config.toml
dataset = "acted Russian speech (Dusha)"
avg_pool_shortcut = false
mixing = "mixup"
residual_init = "none"
optimizer = "soap"
beta1 = 0.95
precondition_frequency = 16
epochs = 74.5
final_lr_fraction = 0.1
weight_decay = 0.08
Rows from block 8 of a small sound classifier, named by matrix and row number. Rows with one number belong to one channel. Each number is 128 + 32 x the weight over its row's rms, rounded and kept within 0 to 255. All counts start at 0. Numbers have three digits each.
After each channel's rows are labels from the 100 clips, of 14976, where the channel reaches its highest value: "top examples" is what is common among them. Only what is clearly more common there than usual is listed. The data: acted Russian speech (Dusha). In brackets: how many of the 100.
# convs0: first 3x3 conv, stride 2 (model.blocks.8.convs.0.weight, 384x192x3x3, each kernel summed), inputs 48-95
# convs1: second 3x3 conv (model.blocks.8.convs.1.weight, 384x384x3x3, transposed, each kernel summed), outputs 43-85

convs0.105:207114110184103171126087091162109099127104151167140101144146133112148113095103111159145112155099134122139120093141130144131081137091116144106148
convs1.105:168193138117075118161101106137110147125128119125146131159094111133110171117142147149118167101113098096084136092115132108137127135
top examples: emotion: sad (57)

convs0.320:204088159130084136189118079114133125136114088094176118079099130125142114109083144140115096118157123108103115109119129064179136116132057154120137
convs1.320:129110143161111129145121084102102144178181110167155122169123088119075141119106045146155143063110130126097164077115100081113183026
top examples: emotion: angry (40)

convs0.28:071100102143146116121103110169155122144123086168152179139109198090142191137175133111169131173114105128143103112175164131069154103171116075094096
convs1.28:186095118080099088098159158100137120102153154114067171167158125178144129132123140093166097121157137154122111129112121139096112079
top examples: emotion: positive (65)

convs0.137:092060138127139124139130190151134150099089129190189095185133169126124146093117085110120107109108150128077147181126107092129141132129183130099137
convs1.137:122141173148101114126091218094129110128093178146107080209099179159112174129145103142218101144132144148144143065127191199133154131
top examples: emotion: positive (61)

convs0.112:135134154130154073093118111121096097151084130101144104163160134171109123084110114102063096125148115139167036138137169086159095127098133142145107
convs1.112:147159074183159122106100165091133125144080099082115082115169134154093125147116093143144047145092087103112149140114137156132097109
top examples: emotion: sad (73)

convs0.275:143122186122085131080149076158142139089147143096179161035091104146124143126135089099142125174126107103133144131154091135066152162211168099114148
convs1.275:116142097117086121140188134115118112060113132147191084100168097129120106156146080136081112130144166074172120153122130090223118192
top examples: emotion: angry (50)

convs0.267:158155118133059106140084090082140114161120206095098119187154129103159179148139091090087107153188112119116111160111130099097111109158112137074101
convs1.267:147151177103087071094123122116083110142099146086135143160140132065156101079139105124126134115048147137121155086098159102117110112
top examples: emotion: positive (52)

convs0.173:084127096086082081132083125108135085089088154150130145098175156077099174189093091140132073105148135110083136147128092062086172078109146110082109
convs1.173:091128114130168113158117070144105151082090095129159136122080119061197136123102072162099100166101112074152089114155104029150114122
top examples: emotion: positive (82)

convs0.370:126138131113089049127132097109107156119147064124213120131109094143115124137177106123207131131132104166136131108126040139167132132170104173130110
convs1.370:202109137042142141202099140091166057089163120078120112203091142115127165101120099152163132124107140093135134149150082104155095092
top examples: emotion: angry (82)

convs0.220:129142078144085128151115105095176134155116146149094162118120144227149137099142099095113124161160141145152092123150107133137105079121068131142101
convs1.220:141183103100221148187083137128156166106123102142146111187130147124132124160160180091089065093091141105153148155137155130162170147
top examples: emotion: positive (41)

convs0.42:113138143152118133069142114122112180084136098154107131127122172109151141095048091136114093118130109172171060164151117135142097149119100127142093
convs1.42:054135184132113114119157082098119100086183095191119121138188132086115145168116122133124159107132099151115146075112100156155121131
top examples: emotion: positive (44)

convs0.318:111088136135090106119104112153167184152156079121095099134116141111133144072073125098102126081107157138136210210177167155128122077085143091095150
convs1.318:135132136193161097151077130097139123111147172128167147127127122118139148147166113152160055118114095116079117117130131190100113168
top examples: emotion: positive (58)

convs0.184:103095083123115133116081081141084186119154114135138124103101143127153150097155168105142132067100139101155149096186094104164166153148087175147111
convs1.184:093139138085168079174227078109120098089095131181157156142142129141124085122065084114121182127091121091080097100126174099112093208
top examples: emotion: sad (58)

convs0.94:094146148136168137127173096221179161125111135057126118130102161138063166122149192147123093147140162057079138142174142153140112088139124124145152
convs1.94:118148145177093133128141110108114129177152159077105136182167141111149125140097154082137131100120088088172098185128180116145077142
top examples: emotion: positive (43)

convs0.123:085112140072125181053078143121118127131063130091112152143081108107145165145116080096117131168024123130119160157162172111145140090060079047148105
convs1.123:095119118071177126116173152140106091088190168083188150141190160116199150094113159133090166163111114121127121110135125068135109208
top examples: emotion: sad (68)

convs0.280:165145122109154096124176142120124141066150146157137080125111130172157090148140081111105122147122116116136109172098113153184122150108124124117093
convs1.280:143159111183115076184095108161144168088119126057125126151130132152099147144117071126138211097105131117109142107126159093089158101
top examples: emotion: positive (42)

convs0.317:086113145110081134132107104079093126121124123082144121162073127184129182124157146118148154116090132090121136191158175132133121096118107137132110
convs1.317:108124103166081100139178181072130074124107122136150176137091164117156121147099123078057162138127100103118088065120135132119095184
top examples: emotion: angry (44)

convs0.38:124093102182099186082139186112151155163141079156144164096135169095087117139089107121114174099137164174125109103075105125102151167122097124091138
convs1.38:134093106115082139131153141132082105162137094061094089045099065093118134132138061092110134024152178038135151172072084141076136150
top examples: emotion: angry (81)

convs0.355:145115122117162134175174091150155117111080098114111127063186115101135149117101102116103074096127141100064136135160162151095119177125110168147153
convs1.355:166114106125088088096125143108146160115174096150102145102105085186188178096161118091121098105104085134178106190122158123064097141
top examples: emotion: angry (39)

convs0.276:159119083134075146082191080103154083149126102111133180161156171103170119092117057071118124242093127117146154125109108157112109165096062124137128
convs1.276:051145097129065101184061078159112107137094125074123146140161105113088123134105107137075199148100054135162139139109057156153190035
top examples: emotion: angry (52)

convs0.66:119156149142087152123131111100109076092127136092145143120085124139133123108096068124103150126063104163106133150168125125146101115111095147138112
convs1.66:154067081105122167139119113049146154111115112148101117129150120134037150141169071156080129068198137135126129109081070103129144185
top examples: emotion: positive (58)

convs0.382:149054144124045123160129130102156114103138137134146159157188105096178172132208128082116164170110163145135094134129051095120140145122112129091104
convs1.382:077175154139102106087092126150112065124077125116139105141145151119158109148101182131095101175140132119118147125177104064121168135
top examples: emotion: angry (84)

convs0.43:128100127166139094169095114118146127127163069141088113106112146158133054140120112149114172105152103119137111106104149104073167119108090115095132
convs1.43:153139163122164101111211078100165079124138093121149123150128143120145080085106121151123124122133139111072137121132162136134089180
top examples: emotion: sad (65)

convs0.5:104109177144171119140132171146129132149144150120139180130108152092126118145145105126132122191124117152137102114086085161121045009082139139116088
convs1.5:115116082151122104156139176071154105123145131149094095172125105181192069118121146129120106155112133149158113112160123137116098112
top examples: emotion: positive (43)

convs0.360:124105176072100118188195127141100118102119134141086157132107160128075124050141156100088164174111098088127209137162104107147118141229178138157212
convs1.360:119132099165166158210141174120041169143152110167158094118144161130120129121062144159149047114187126161124170145060153097186122200
top examples: emotion: angry (47)

convs0.344:109083152133130171131167099139106160116110145096123114079131171078095126122129163168184186114109130124107107146179101108136097191079107152117117
convs1.344:210131115109162168105150111167119137107152129117146133138196119092129167106158151131036087137147146111189105125116170170167131124
top examples: emotion: sad (57)

convs0.381:175100140140146069086126118097087181082151129110105193110237110107177145153150090124122129140116149074123121107145088116091125126121115122102126
convs1.381:106147109203162130150092153118114101155162117156138108113097102123136115145122101167110151114135144190122101128109121114194153100
top examples: emotion: angry (84)

convs0.239:152154166077144095118096134093106107098107101093144101156105122072112192129137237125025130070137143121045143152107061118126175077159135119110159
convs1.239:154102119120175143134168154119122101170133107105150124111118116149111208124151078147161163155170157101115111136131069133144118105
top examples: emotion: positive (42)

convs0.45:081145224161220075134115164133138136139085061103168097113147170187122128114141151133057175182144128114090135128099128075140102107094147126157042
convs1.45:208148141114188116180128109198191075157151104059180099155199121149144118171132108107145122107143103125111204139141135138102147192
top examples: emotion: positive (43)

convs0.325:117069132126054114114121115138072093188190109143166116121078154090107112131153083107062123163098100155137101117128188113166133158145175169133068
convs1.325:170081188122130104096127151121119117101084171136130124092162141106103123123095109168098122120106126148129116084086076104130118066
top examples: emotion: angry (55)

convs0.75:131104105092109127171101100092157139147098086128119157102140165120116075111145089139161165088123144136131154108110151119133141036135161110104187
convs1.75:113148117134155174120127133156154103146177139106180064176122164159155138088112114195155128124159153118113147120158117156136181152
top examples: emotion: angry (43)

convs0.308:158128107131075120119136159144150126104097143156158102126127132081169139110174163148120128144107112167112132115161139086143193236160094128176158
convs1.308:119097133115083168216121105084109143073090221117123095117148092116140083119076119103119096095089133109148154097173107097122154103
top examples: emotion: angry (55)

convs0.323:161141106097100090124228104152096169094158096160124096097114078121143136120082199177105132177145149203083159105128166156108129145126143129168137
convs1.323:120122123158152124156076188106168179144126117091074132130086122110133085149104159127134053126113148123164142089185163114185119108
top examples: emotion: angry (64)

convs0.127:086139132127118056150169120115136139168124136127120146206175141109156122133140075145106157168152080101132100089162116073081089171095131096083174
convs1.127:105138167135173159138074131169122092140137127127129186195097146104135153112118102159074152148138139120132140132152155188144138114
top examples: emotion: angry (79)

convs0.215:132137117116135165137135137095072126101079100099167075104113155110068111132064134096148146091167150170146106081136086139122119180089141152182121
convs1.215:168148104117128105057159080125136104113129111188126118110132106082138140083175112100058179137105075108149098157044082079121134158
top examples: emotion: positive (56)

convs0.261:151120087133064151170141108113131109127096097142161172102138137126170081135092152185155161096158113156131120116125118081131100192108135154085122
convs1.261:150137095146106134118100089112094104096139128108112098122162080108087122095091162148083105090095110069100170157118113133133088122
top examples: emotion: angry (68)

convs0.285:135119137043093154083095073117115114172106134124171156124124131110085125142093180148126192078130081135149153139116158127133180120140155152118123
convs1.285:094117172065117137132095118155099139118169118145125181108149164099166078108094185141115159090133085149121100101103146126145136148
top examples: emotion: angry (52)

convs0.265:102118087094174108136101098162141103142150168087158112133104108065118120143118151138141189132125137115086145149150075121151136129188114144145180
convs1.265:142129104124132137201121079104117129116186120130151191130140147146108119126123166085136074097149144085099161152138202127101127150
top examples: emotion: angry (66)

convs0.376:187148096152113074167163148144149128068112096105096115112124102062073146098106120131067137133146149120158128121155085113175105122081152117095103
convs1.376:127112115154110114124100113105123112168125139142098097096120190161145108195161153078163094154165139109096173142163100189147119127
top examples: emotion: angry (38)

convs0.155:099166162067125101160153115208115090137111165121136168111195111135129154123167138059137126189130108115124146139076135042096116157166120140140166
convs1.155:152090086126139131113154138121129143118154089104075099123103165162142158128118117116143162083116113150128091098104175156122216126
top examples: emotion: angry (57)

convs0.298:103113160131139100118164154183106137066123109173075146097112110128117144136120127116130088164185080095143155091191123077078100092132182112135131
convs1.298:114096088162141102112117143118162155103179123099156119131088106148125091180064180170116152117163095182076130140101180117165074112
top examples: emotion: positive (41)

convs0.189:162098047117170116105158117132132115148200064132115111058093158072161136062162124134104123083132113153134157075144151114104116162098163150110098
convs1.189:104150118164185171106191111150154135112125069132125120167122136119133089123103077116118093144123138086211160170083132146125085133
top examples: emotion: sad (72)

convs0.58:151167129137160117139088162145100118092204137157082174103156172113105113122115187172158141089130141111140131038130122078120109129115186083117102
convs1.58:100088156104147154130151156167163097161096144132113149162105151099089172115124115147158068131134221107090143088148167079168137138
top examples: emotion: positive (56)

convs0.156:127080113131136153148175155090150077116111099038117098105157117110157129141144141164127110192132139174130091090111170083161117100074147211132132
convs1.156:119120127146172127142115157077145158165163140200187083148065117179126164124091086183135055166149130111111089109133084105128167141
top examples: emotion: sad (84)

convs0.136:172128093099124116091124150144106212118105119124099113162109112114129082134095180138162129170123125108188105089099086124121089100122092144159122
convs1.136:089135136155118143050099177152135077189133139197146159102128129128099113150129098107161133216167093120113137105145125119154114149
top examples: emotion: positive (70)

convs0.117:139163146102163160155165166115091089095123102115096096156140130109199161187079112090135169128096095108096127131126164081146095058102123128124129
convs1.117:110142119090128223143141106097092110147198180164125138134151122129168084117105126129155166192098132151130132125188120126130113119
top examples: emotion: angry (62)

convs0.102:124129129112149108103144130140098225101122148187153111184106114184122126108086063086150106134168089078149067092134097153172122149255114146113107
convs1.102:127069128110176123169141101167154157136183151068095103136165127175095129119139118095114138134069113191176107135145116106108089174
top examples: emotion: positive (44)

convs0.170:112166193152095152146106165104127147172088150096149145105118087145159077109087161151143103108157186226130154114101112129140091115103133115136141
convs1.170:100094119131123152133098133171082142093178161157096115096127115154195157100182175122144143089115077104105117130130100174114111111
top examples: emotion: angry (46)

convs0.286:159078124167142148102091113110112122113102196196145148126150089179140100097108150100145106162176129119145118127137099111135193182091096100111097
convs1.286:139180121085114160170095146149129082104124156170095118129135125074146119132069148159106125147137104101136160167133052108150115135
top examples: emotion: positive (42)

convs0.210:142150150117174155089162186151116175135128154123125122102146128162102111095093123095155147172125130167072127142116169105110120102150106123096148
convs1.210:166068144126169125128105144103185101126130100126095129172173108164086115111112089114129102159161099168134120128107181124123094149
top examples: emotion: positive (90)

convs0.157:114047107136101101132136105138093109179143069180055156083170137180173098085113151088103126072103154126098070118131114103150114148183136144087171
convs1.157:125159125139135120138167104120113111110105121116035138156151180124110117152101144105105121089106186138144185158062089151101122090
top examples: emotion: sad (65)

convs0.217:105123122189079172115126132149156075099146120123058140149099137092156157092147096126107114174090108143151128104152151136113063097093124113138064
convs1.217:091141100108155132166170066140095092087076106053117131126122156083090136156136131108097139137150148109108113142148113136156146132
top examples: emotion: angry (41); emotion: positive (40)

convs0.79:088092162048155128139101124099120094140119084123187189096153116067107201154140123150092075081156140160146136128086143065129143106171159117095148
convs1.79:142152152135096075087125113126100146132115186125140119138099155167135154093158180135157073148172149096125112095178098111118178088
top examples: emotion: positive (85)

convs0.77:086073102080149157047121173054128123085091111056108145160060114144116142134072102191163143185094158151115131122101139129149114108171106104120200
convs1.77:139120152099127132111122129091118159073060133121136114077126124122109112131087120155091199132100138138104175103068065131149119095
top examples: emotion: positive (64)

convs0.346:123115136115097139125108139113114123135123102177214137113130104159088200102104142114161115108118062189092129101126077134163150201179103098134119
convs1.346:105146153136199117120107113132137113086143088162107151183101123114173139118092139121106108165080098135106111082118144085150129156
top examples: emotion: angry (63)

convs0.212:117149107146144167093137116121160103163058078117090133101204117129111099138119098076099080076121176150084153123240154139112116089104093097109140
convs1.212:087136085091169181079132126135163098100161201142110084111089142132177146107135106137094071086135112165121103087045084148099102135
top examples: emotion: angry (44)

convs0.231:091048169112119116131131111152197161140132160086107218120137160074162171112122110189174112196117125123172068156061124094141154140149142100165114
convs1.231:058059068086133150118132110147096129126196095073107167091083086101108134086084125122107143112132079116151144110136034110132157104
top examples: emotion: positive (75)

convs0.87:106145063153170107130135097120164146164176077100157109178122113182136095139097158098126129149074127149130149146081113112172108148056074146150087
convs1.87:103177160098112141123089160135099136193138086090132144173149057159121144135172136140082103128093095087105106247155097067115101091
top examples: emotion: positive (44)

convs0.322:157085101141122141163061210107063125096153099130135170079112153100116105111139065140072144095114192080116118107143175131105127158106173113107107
convs1.322:122186128107111125169083146128165163138121143101162111065136117125099157105150162145150118123175157131148123136093131104153168131
top examples: emotion: angry (59)

convs0.30:139116119127106094146096110142092156189103104053166110150134177117202097138127128094114133118136142118154141127129100122129073172163135127167087
convs1.30:138147153140196155202153090093123071153114059143117087101141149128161067154135118121077121158063169088085108144130090089118108126
top examples: emotion: sad (69)

convs0.218:139108130095148089131164152161120132108106170111124087043119127104035077117127106099138097098106150143141094151150106133122183125164069148090148
convs1.218:112132145140052171065138117114104116156130158118161148179123166133057130161151091145125181132217147133138109073093103159172125094
top examples: emotion: positive (47)

convs0.216:087137126152126084150138102146116176135167166085088101149161082091141125175057123169193185134101144120146123137077089074128184121112064118151119
convs1.216:144181130120135130116111103114119047091087127133153139147011162150118128124143072106140167129157119124090110103150105182199164045
top examples: emotion: positive (59)

convs0.351:096140135126114142124166125175083152069119172080148126102177127138174213118133112140127159173096085157137178101080129111100124195057139164141168
convs1.351:080111171066148118118147117142140121129179140081142065099165140097103148080153095084132110113150183176167120092122159141081142142
top examples: emotion: angry (71)

convs0.90:097138068105129108110143153069100199086049191151127077115105079165082162130083164112133115113141129136128101160191117147128172177082110119108078
convs1.90:173131132085172146108115149089076167132151115081133137102105126119166113168119179158068105127115093113058153168158096101097127112
top examples: emotion: positive (76)

convs0.68:131095084050114150158116061102112104141163164157044130108140147146101126185213118087144112188169097087177132137150125108121115081139121126141118
convs1.68:129165127114067090122171134119133177136173178154118113207159149169153132127099123094140139140101077109126079157124073116139139124
top examples: emotion: angry (49)

convs0.6:122107157133101177139129112099083187089142138116137127113155139139083150137124129104153144188136117158130162156141119163169190094108160147075093
convs1.6:097058123157138080114151055114123114104130157137139079137111157135157147126159162156177132074086103116123052055142103159079190081
top examples: emotion: positive (65)

convs0.373:191110099147096100074116101120157147093140156090161107185101102126112131085125211125116160111119073122181153144072122128155138114055168122112103
convs1.373:106076170129147178143174135175126145143135091117120127094130059079194147144109154176158114124133118139144137180143095120163112100
top examples: emotion: positive (68)

convs0.316:140145143077127136145132118151135176125173073116143113125097101124139110160095120095123093086186084066130070126136142122103141110104146114175158
convs1.316:148113165153198158127176136127094085072129168191158140172101136166137178098184136145150127159182112143157059129105180143111098168
top examples: emotion: positive (55)

convs0.377:151132100136137115105057135117116131168161174151090085124169108163087149141135144116140124165121198107150129146161112123150075091081065134167155
convs1.377:125131111098128154161164116145154134166101103109138145136132107117188133105138101122131072145100140091093170154098113165097144106
top examples: emotion: angry (75)

convs0.305:147129126141077073120171120158072141082130132168123140097134147130105099107153100102072120131102131110159124159095141107160112078114144111113117
convs1.305:120112133120185139133121197174108123150102141097121154075140097112143162084115110099132146151106087053087120162098131121094096196
top examples: emotion: sad (92)

convs0.260:091130127124170177106146148071118135083089098115172064130117117193163136092124146116107126130090127140180158140133118097109111162102151074122134
convs1.260:086127177133197117134162153106057145187155154095053117110176104093136127121096094075139151145065141150138110189153147122166104173
top examples: emotion: sad (82)

convs0.235:195099062083091079143153117079147119096128096128166113132142131098132087133109142127158127133143117147096133111138144120091142151093136134165154
convs1.235:124113155103150171120150154095134107099156125136166122062169119103140142092160174136102140150130114137164164183090098107178169133
top examples: emotion: angry (53)

convs0.243:128138104118096211115142125133182152095110134134088154183135132141153119088146097157143104141158094070156139157101141182089155080110121124114050
convs1.243:136096105105171098147079100114162086151066124120154114102104127147082138135120079168043124140175131082061147085198122136130139146
top examples: emotion: sad (63)

convs0.284:128092117108113091070135157092142125101141165176093126163136116125107192138104051091085084120102094141130101110082123130090068137160076120070117
convs1.284:143149111125147127132169096102161145118083116052176150064109171131123125066170112125136096144153157107119110140095110161166145071
top examples: emotion: positive (39)

convs0.13:113058136075151141106147083181140103129162121080172157123079104127114158101160192143106146115130148055140174124116145060115114111042129134145095
convs1.13:118134131168102103119116119117106150126138162176139122157115077128082119156153184156107067156144127118129065128125142108095048094
top examples: emotion: angry (52)

convs0.181:086115149054120135124150103121159156151132102100129139130172106154133072097119154110097096118145095164166127137110144078111140249113115120100160
convs1.181:085176116168083110127107100112107126085185142103131127126121151097199139201167068129131077135087064111176130124121097141151106118
top examples: emotion: angry (73)

convs0.211:153134082078134095136124111155150143097144144063137110155110121131129089200166051156155085083090156109104151117137108126123158116120127072099102
convs1.211:071189121096136140119143093176127104130122139111135107106106183115162165128150153125140183151133120073186165203100171131077128106
top examples: emotion: positive (63)

convs0.201:136135136156169164054083127195119140104137142086047125119110211081169053111132117136128133144090080147120142140158134177149168103124125184111138
convs1.201:112092093184129132110160106065141198136177092037160121143124132119076199095127084089066092137149102099170146126135125123132100084
top examples: emotion: sad (57)

convs0.263:128122114181161073159122136095138118118129125147183164150101089074127099211075111071109108126138137081098123120152166143116103176111126087089114
convs1.263:179114154073119127092114173180163157054104104062161080135109155110124148136112136134096106092102148120096095187092128152092063124
top examples: emotion: sad (57)

convs0.195:126113082137093161188068164160163140115185160108120172152178113137116097162137101134136114171096103113110102088057177080096099112122093156107110
convs1.195:166102126159136111168158092154165191142102133088102107126101100094130108136146125125069106090150128085097098153111105146123117131
top examples: emotion: angry (39)

convs0.2:177156136094148123141127159105124230133127118107153064108114132163125119121082189131118152121114095157096130141133129177148115074080135098149129
convs1.2:123161169169106109125021114116171123109051109180105198089128141148170148088107135122120197123121075110146114164142147092167129114
top examples: emotion: positive (49)

convs0.314:238136150096138056111121153138171136121069117146200142202121080131157170168116104146143114214148104157128090112111124143122144169163100115101127
convs1.314:108129133057136142125177108155129125166192108142124117119099112147143096103147168091106120149079115151123130195160182109109111133
top examples: emotion: sad (56)

convs0.369:141107142136162156142157156114151191124132148092158118128124148169087147059173086156164153112119161142161154109144146084099121096193118121047122
convs1.369:098178083156125089136133118110163089120141161135060143149102112196067102111155110133105125145138171118140081097148189152114129129
top examples: emotion: positive (43)

convs0.111:144185091096106093106144098073102136124158175087129128088134098141148069137124231133101094124137145140137122128076138073142157110114097091164039
convs1.111:128081129094088068129065126139103154145095140093175079194087169146191157151140140132118171115169082077135129154071146098125101111
top examples: emotion: positive (52)

convs0.200:144109146162155130219175154096102056071135129097059113134129115114160111129105119159137107165088124137065211130136101111122104093092154147136185
convs1.200:160175142156117120162136149100135111092172084059154096089131158148118148154192116110152169140088170141142159110147102101177167180
top examples: emotion: sad (58)

convs0.143:148144121178108100094111100169152106114148085092148127077113141156065137134153064138099173174177120148143174114125124149098118121135152165206117
convs1.143:122114111165153150133121169147193179106165079151130135097090160099125076158153137105146152144150100144143109181073129134080196107
top examples: emotion: positive (40)

convs0.374:111123093156170119132187143134127119075125152097133147136152133133159131127095136087173072109122163132133147115144157112129182159075115151078119
convs1.374:085129080135178120097061157134155121104082130088113110115082116174132139135098171087187215122107140137133155130193099121080145118
top examples: emotion: positive (42); emotion: angry (38)

convs0.16:088122080122134140114118125119091151135162099113155094115125162140109081092112142136121124160145087125137153131128111101172100108076150089132094
convs1.16:124193151148157086170095149097153172125176143080183116117105125140132118133115110093113084088096121151136105136133111079102070117
top examples: emotion: positive (58)

convs0.292:090100108132083146118145162196140106151105196163118160126242097130131150094121157140191119238154129123074168114148122098115108080106172092128153
convs1.292:103147113127109124087147117129131188082194157191144126157092162184098113130180156126161114129116112214159125071136090148132154154
top examples: emotion: angry (45)

convs0.14:092136149162119112111138082094136181159104142131065146116131181129133153133095168155115142045130085136142148154059090090117139162069112133182149
convs1.14:132131069159116124174077092186163097158108141082130184080104123093136109109094138077129090104100119160163136131128102155123154074
top examples: emotion: angry (78)

convs0.293:053110163075155092165130143090103073121126088127129076138134100124102136192160075131139109079148115171070134134148110076153189092161125149116102
convs1.293:116069101143130106069110178121096078111113111162113116062118103154083113141137091130121112161116158111132089072080103059109095123
top examples: emotion: angry (49); emotion: positive (40)

convs0.287:098110129205108115125136103083108123103137064163122119063090140150096079120103133156145133141078149108113153188112140086060168101197080153159138
convs1.287:146121109143130110165095119109102104161161057098117137109125147133111102067178122197130236127114092174101145160135126097098103109
top examples: emotion: positive (88)

convs0.241:117129145100135127107156111107148124166145058108085127148123139121086164151139134114029139110083137137195072126111128148146079102164144145101085
convs1.241:143127141117093158127141133162100120127080142153106174081151175133209085129105061116186096163079185113151086161095179124137104138
top examples: emotion: positive (55)

convs0.4:106132123138140107177127098203148126131093127171116109137099142169198127119095085123110101163167057138100143105105096089167115107094182109145133
convs1.4:111187173107190132148145088105127117072099123127139156103138117125137133122184104169108100089176142133164139156160084090159146127
top examples: emotion: sad (59)

convs0.147:144101132148060154122114094101141132131149107114111114131158146087102116153122092085124058158149141112126133097113169144140121148206128092107101
convs1.147:146127096147125150090163134065172151100115143109133169070108138094081162113134119127105114126141151123134177141158108107109129063
top examples: emotion: sad (78)