config = dict(
    hop_length=320,
    max_steps=30300,
    batch_size=64,
)
Rows from block 6, named by matrix and row number. Rows with one number belong to one channel. Each number is 128 + 32 x the weight over its row's rms, rounded and kept within 0 to 255. All counts start at 0. Numbers have three digits each. After the name is the row's rms in percent of the matrix's.
# convs0: first 3x3 conv (model.blocks.6.convs.0.weight, 192x192x3x3), inputs 150-155, a 3x3 kernel for each
# convs1: second 3x3 conv (model.blocks.6.convs.1.weight, 192x192x3x3, transposed), outputs 150-155, a 3x3 kernel for each
convs0.110 102:159143110120116155114147151097108106142124103142130103088150110107103146146127156128119162121087120116205146109205151113183156184096099155133186098097176081134129
convs0.111 096:095141085060124064097104135142132131136114073137136128123175091051136166113153130096063113127083137073136068117110107133059152129119142145081147132164095095198161
convs0.112 110:176138186101137110131143139115125078087132085118149150122142162133174126095081115118108091118164103078174143187134213079155137130125118121117106119160153138074064
convs0.113 111:103162163118134116132135094125107150097157119127173071146114109081096179107110147167083118085090110139086127102117138149123127147138169090069180103146089123108104
convs0.114 103:159171103092101082178119160116142152155139136215158121081149098059140145171129089080139174067137099126179173122141192159117139147143116186121116141124066112100110
convs0.115 099:100154112132116142092130106137118104119138143096155106144163045095081193124154128114134116148159098128120089191126102163196116129156129165116205118140055106109086
convs0.116 094:158109152155222094154163110075141170186111102168145069076103166112143119141154173124068115043129147065147103129080176141167081137135106099138201110084138084103090
convs0.117 097:126151060099085133158107144148174072149176107153164105166129102137159136110097107143100100119053106073086119088136175149116143087110138126164167201144077167140160
convs0.118 105:105053100155211163100110088075139103143169140096107138124112133115086049090166142085154073146128123087130167109093119065114178179168167111077134161112081127175142
convs0.119 095:138052089160147144146192149166123197121125080148145159177181134172165104070170102107116124107111079167116148121161136062140120089155160120094106180117086153147130
convs0.120 102:150166109141100119102195119100106101116145180125118125099130117160174109096092133072146138161129135164155123113047052111139117089129145152173101128063075048156154
convs0.121 102:139158132084150146120130140135149112083090154114165154095149156120146086079115124148166109121083117119112158116140102125137108089137167136123142136136074116107073
convs0.122 110:126105146148082136126140116135151100131152121156117124107178081104101099162090159103111159162088128088110139149083097173095147125150153153112082103102126072088152
convs0.123 102:120141086189171152114234155114109135149130086063111098101162124165198154145131169144112109127136136161110231218182098175169068132140137053151148179142076161117168
convs0.124 095:082113139108178127093110103118151115109150134177121126085138112162166110090119160143103106122122159116087098143105090185154112098142143180096082179126110127138103
convs0.125 099:147195116179127086205157085109102126168164139092153164125148144116085126110113144124119133093141186102139142145113107087166115152117127145155105160131076088106157
convs0.126 101:140158083091134164127195099102123118116100109133112104122120141128109148130156126185150097177111222119151182077147119161136179161076117135115093072116136102157125
convs0.127 096:134121132103139153151129108153138102066134114091134173123149126135130162131127131139068061123130084076117100109093125152158111147096140090120076096144155067123092
convs0.128 104:127155143126162145163117111118076151144125093126150129143104141206130105129162182201133153114157057164140102093163130101105119125167090098157142145094089120141115
convs0.129 105:146121095138076136126103154166202122144170121136158135118171074093099180113152125091112126102091075138161109136144124151170218133201168134099115133166120207116054
convs0.130 098:123137162110104104152149134162147101101180104183096200090082070150104152101163157110052079106152114166115095096164131076188059104107118076080126132139094133109095
convs0.131 095:120146078103136111142124174105157122076133142132141082161158139094095130109048120039110132140156145193165161080108111097118106120154140126120082079110107166173115
convs0.132 093:113149149124060152091137145117101130122120154170132169196088137119126124164178177116067051114121132101177161112118130169091123087130099078098148116134106141106135
convs0.133 110:071188123120104106134104117122093109140037076142126155106158159177128164131155079148123126114109078107166166116174117153111179142083127155076154128129131160081137
convs0.134 096:084112140134156104165111144145112078120088135081162114142147128120143153120180101105153172147049136126106105144148124173104126170084105149138091110094155102123115
convs1.110 100:119150089161146138140107116125167179166061134086113131130138124072138153215143117115151120116154135121101107158104194182110107187135105140123229055172147123143136
convs1.111 096:086143144131114144156103129128113099114112142134088130138119119076129162130147114108092133117137124121112193128111099140097074109095108097150119160135125113142136
convs1.112 103:121159119123106119128126122060102104131151104153112119111111095119113121122122153134075130142179154130155086126169137099104086089099124099133134122163142105106124
convs1.113 107:132185106179098064185158149108118065189086114169113115111139128080126174184132125160154107081075081142127132117121103090137164162105136119083147144178117112127163
convs1.114 098:111149135135153170123074125092125163182097063132085176117127108121118132164093187170154091112116137064115155169168096114079138149185117172159126132127178084115097
convs1.115 098:117152101111153131122152173141108114141138106116083095114116112119162119128077172111102118134130119107095147146143135086121185122140101147115115169098108098143165
convs1.116 098:147083103140115138119054098088151113153147126165131147119104082164110146191189155106139144106122082155097149156093185148125115133150086133156149150177136094091139
convs1.117 098:101131103099164114117099110079088073159235166110066157132178112129121129129079170088134105195144112131119079078096127130163143117104075123182131207047094141179133
convs1.118 106:097150095169233123090105128151119094179125108142150165148124104092135064146100108094091100107125158087116091086189228136106120136125127183092218101079097107168165
convs1.119 095:168189181159115091158122123138126134072111117093152127116194111165068116157157153144144180183173175138101109203149091102115163151146108094181099125132154193100128
convs1.120 106:111143175171142186060111128132123100160155121076125122094105083118141173109131094102111151144133137060138135112145120111099124101114112146054163034172171201101066
convs1.121 105:193094083132185127143139188180115093151132088185194126106153139117158128101106142112169143136091095200149104143154114123110085100100086128128066203154097118088085
convs1.122 109:134170118108071095112166107149098128132134086096103202095130145146177163126134126105123153167157122113163120180146176149162149086134170180169071119137142147072106
convs1.123 097:132167208081170136146132182092121155135107102119127134124126186152175083161108164186183158082102137143129160136139181157152131130169103102137117138077199109131152
convs1.124 096:125060153095099164125090089182130087138142086082182203114070074105178073108131128142202122109114112136157155128189172105126182089093156153121147093113108113192036
convs1.125 096:084135049181187062182093105158155056163100103070124145150111170114078075162146148207119130077080131156112101199126052165086077048154117166126129160157122188097108
convs1.126 100:097145114189134148129131155130091171127133143117084089113127073083164126161145133135186110118144149113115153194122093145133118111138176174146101053140191175121097
convs1.127 103:138105134138144112099126129112115150149110119125167133130105134175146146118190096072038110140084103141071054116109195137130138165083097143104161142106075093081149
convs1.128 099:139108100069077184127145130108166087072094139149147082154114077088142167081128131061111095116118133080042119133172133117110090121166138147169123158116055126105161
convs1.129 100:081120198163152123150100115185118132157148110134161124112120100183106102126172191126109168113105158106081112167119154212115172128158146105151161085092144160128163
convs1.130 100:129110078071124192064120119152134151107143130153142172099144137097122132132145105088088136110135137079116109104159087161143138077060169166187161144084138110122116
convs1.131 096:108123133139161110128096134088184168096126101136128097152156100192119142112092085142120123119049130135089161146082121135112134085132106147135134110141152091155118
convs1.132 098:114113133181103123194117148147138161089148167078161138144156169212141121119154161139121208141086118137105126107168107112128111196134157098182156088156174152109172
convs1.133 104:125120144100096169116120181053101074136118167122104091187080130097140172169134102125150112130116135130111112212108137105155093125139140061124161192110059147086135
convs1.134 094:129098077107138072163141145134142174097125125099131119131136142143086117136105162152178101095099150096117120214080121135065081131118139111152054138071101147127179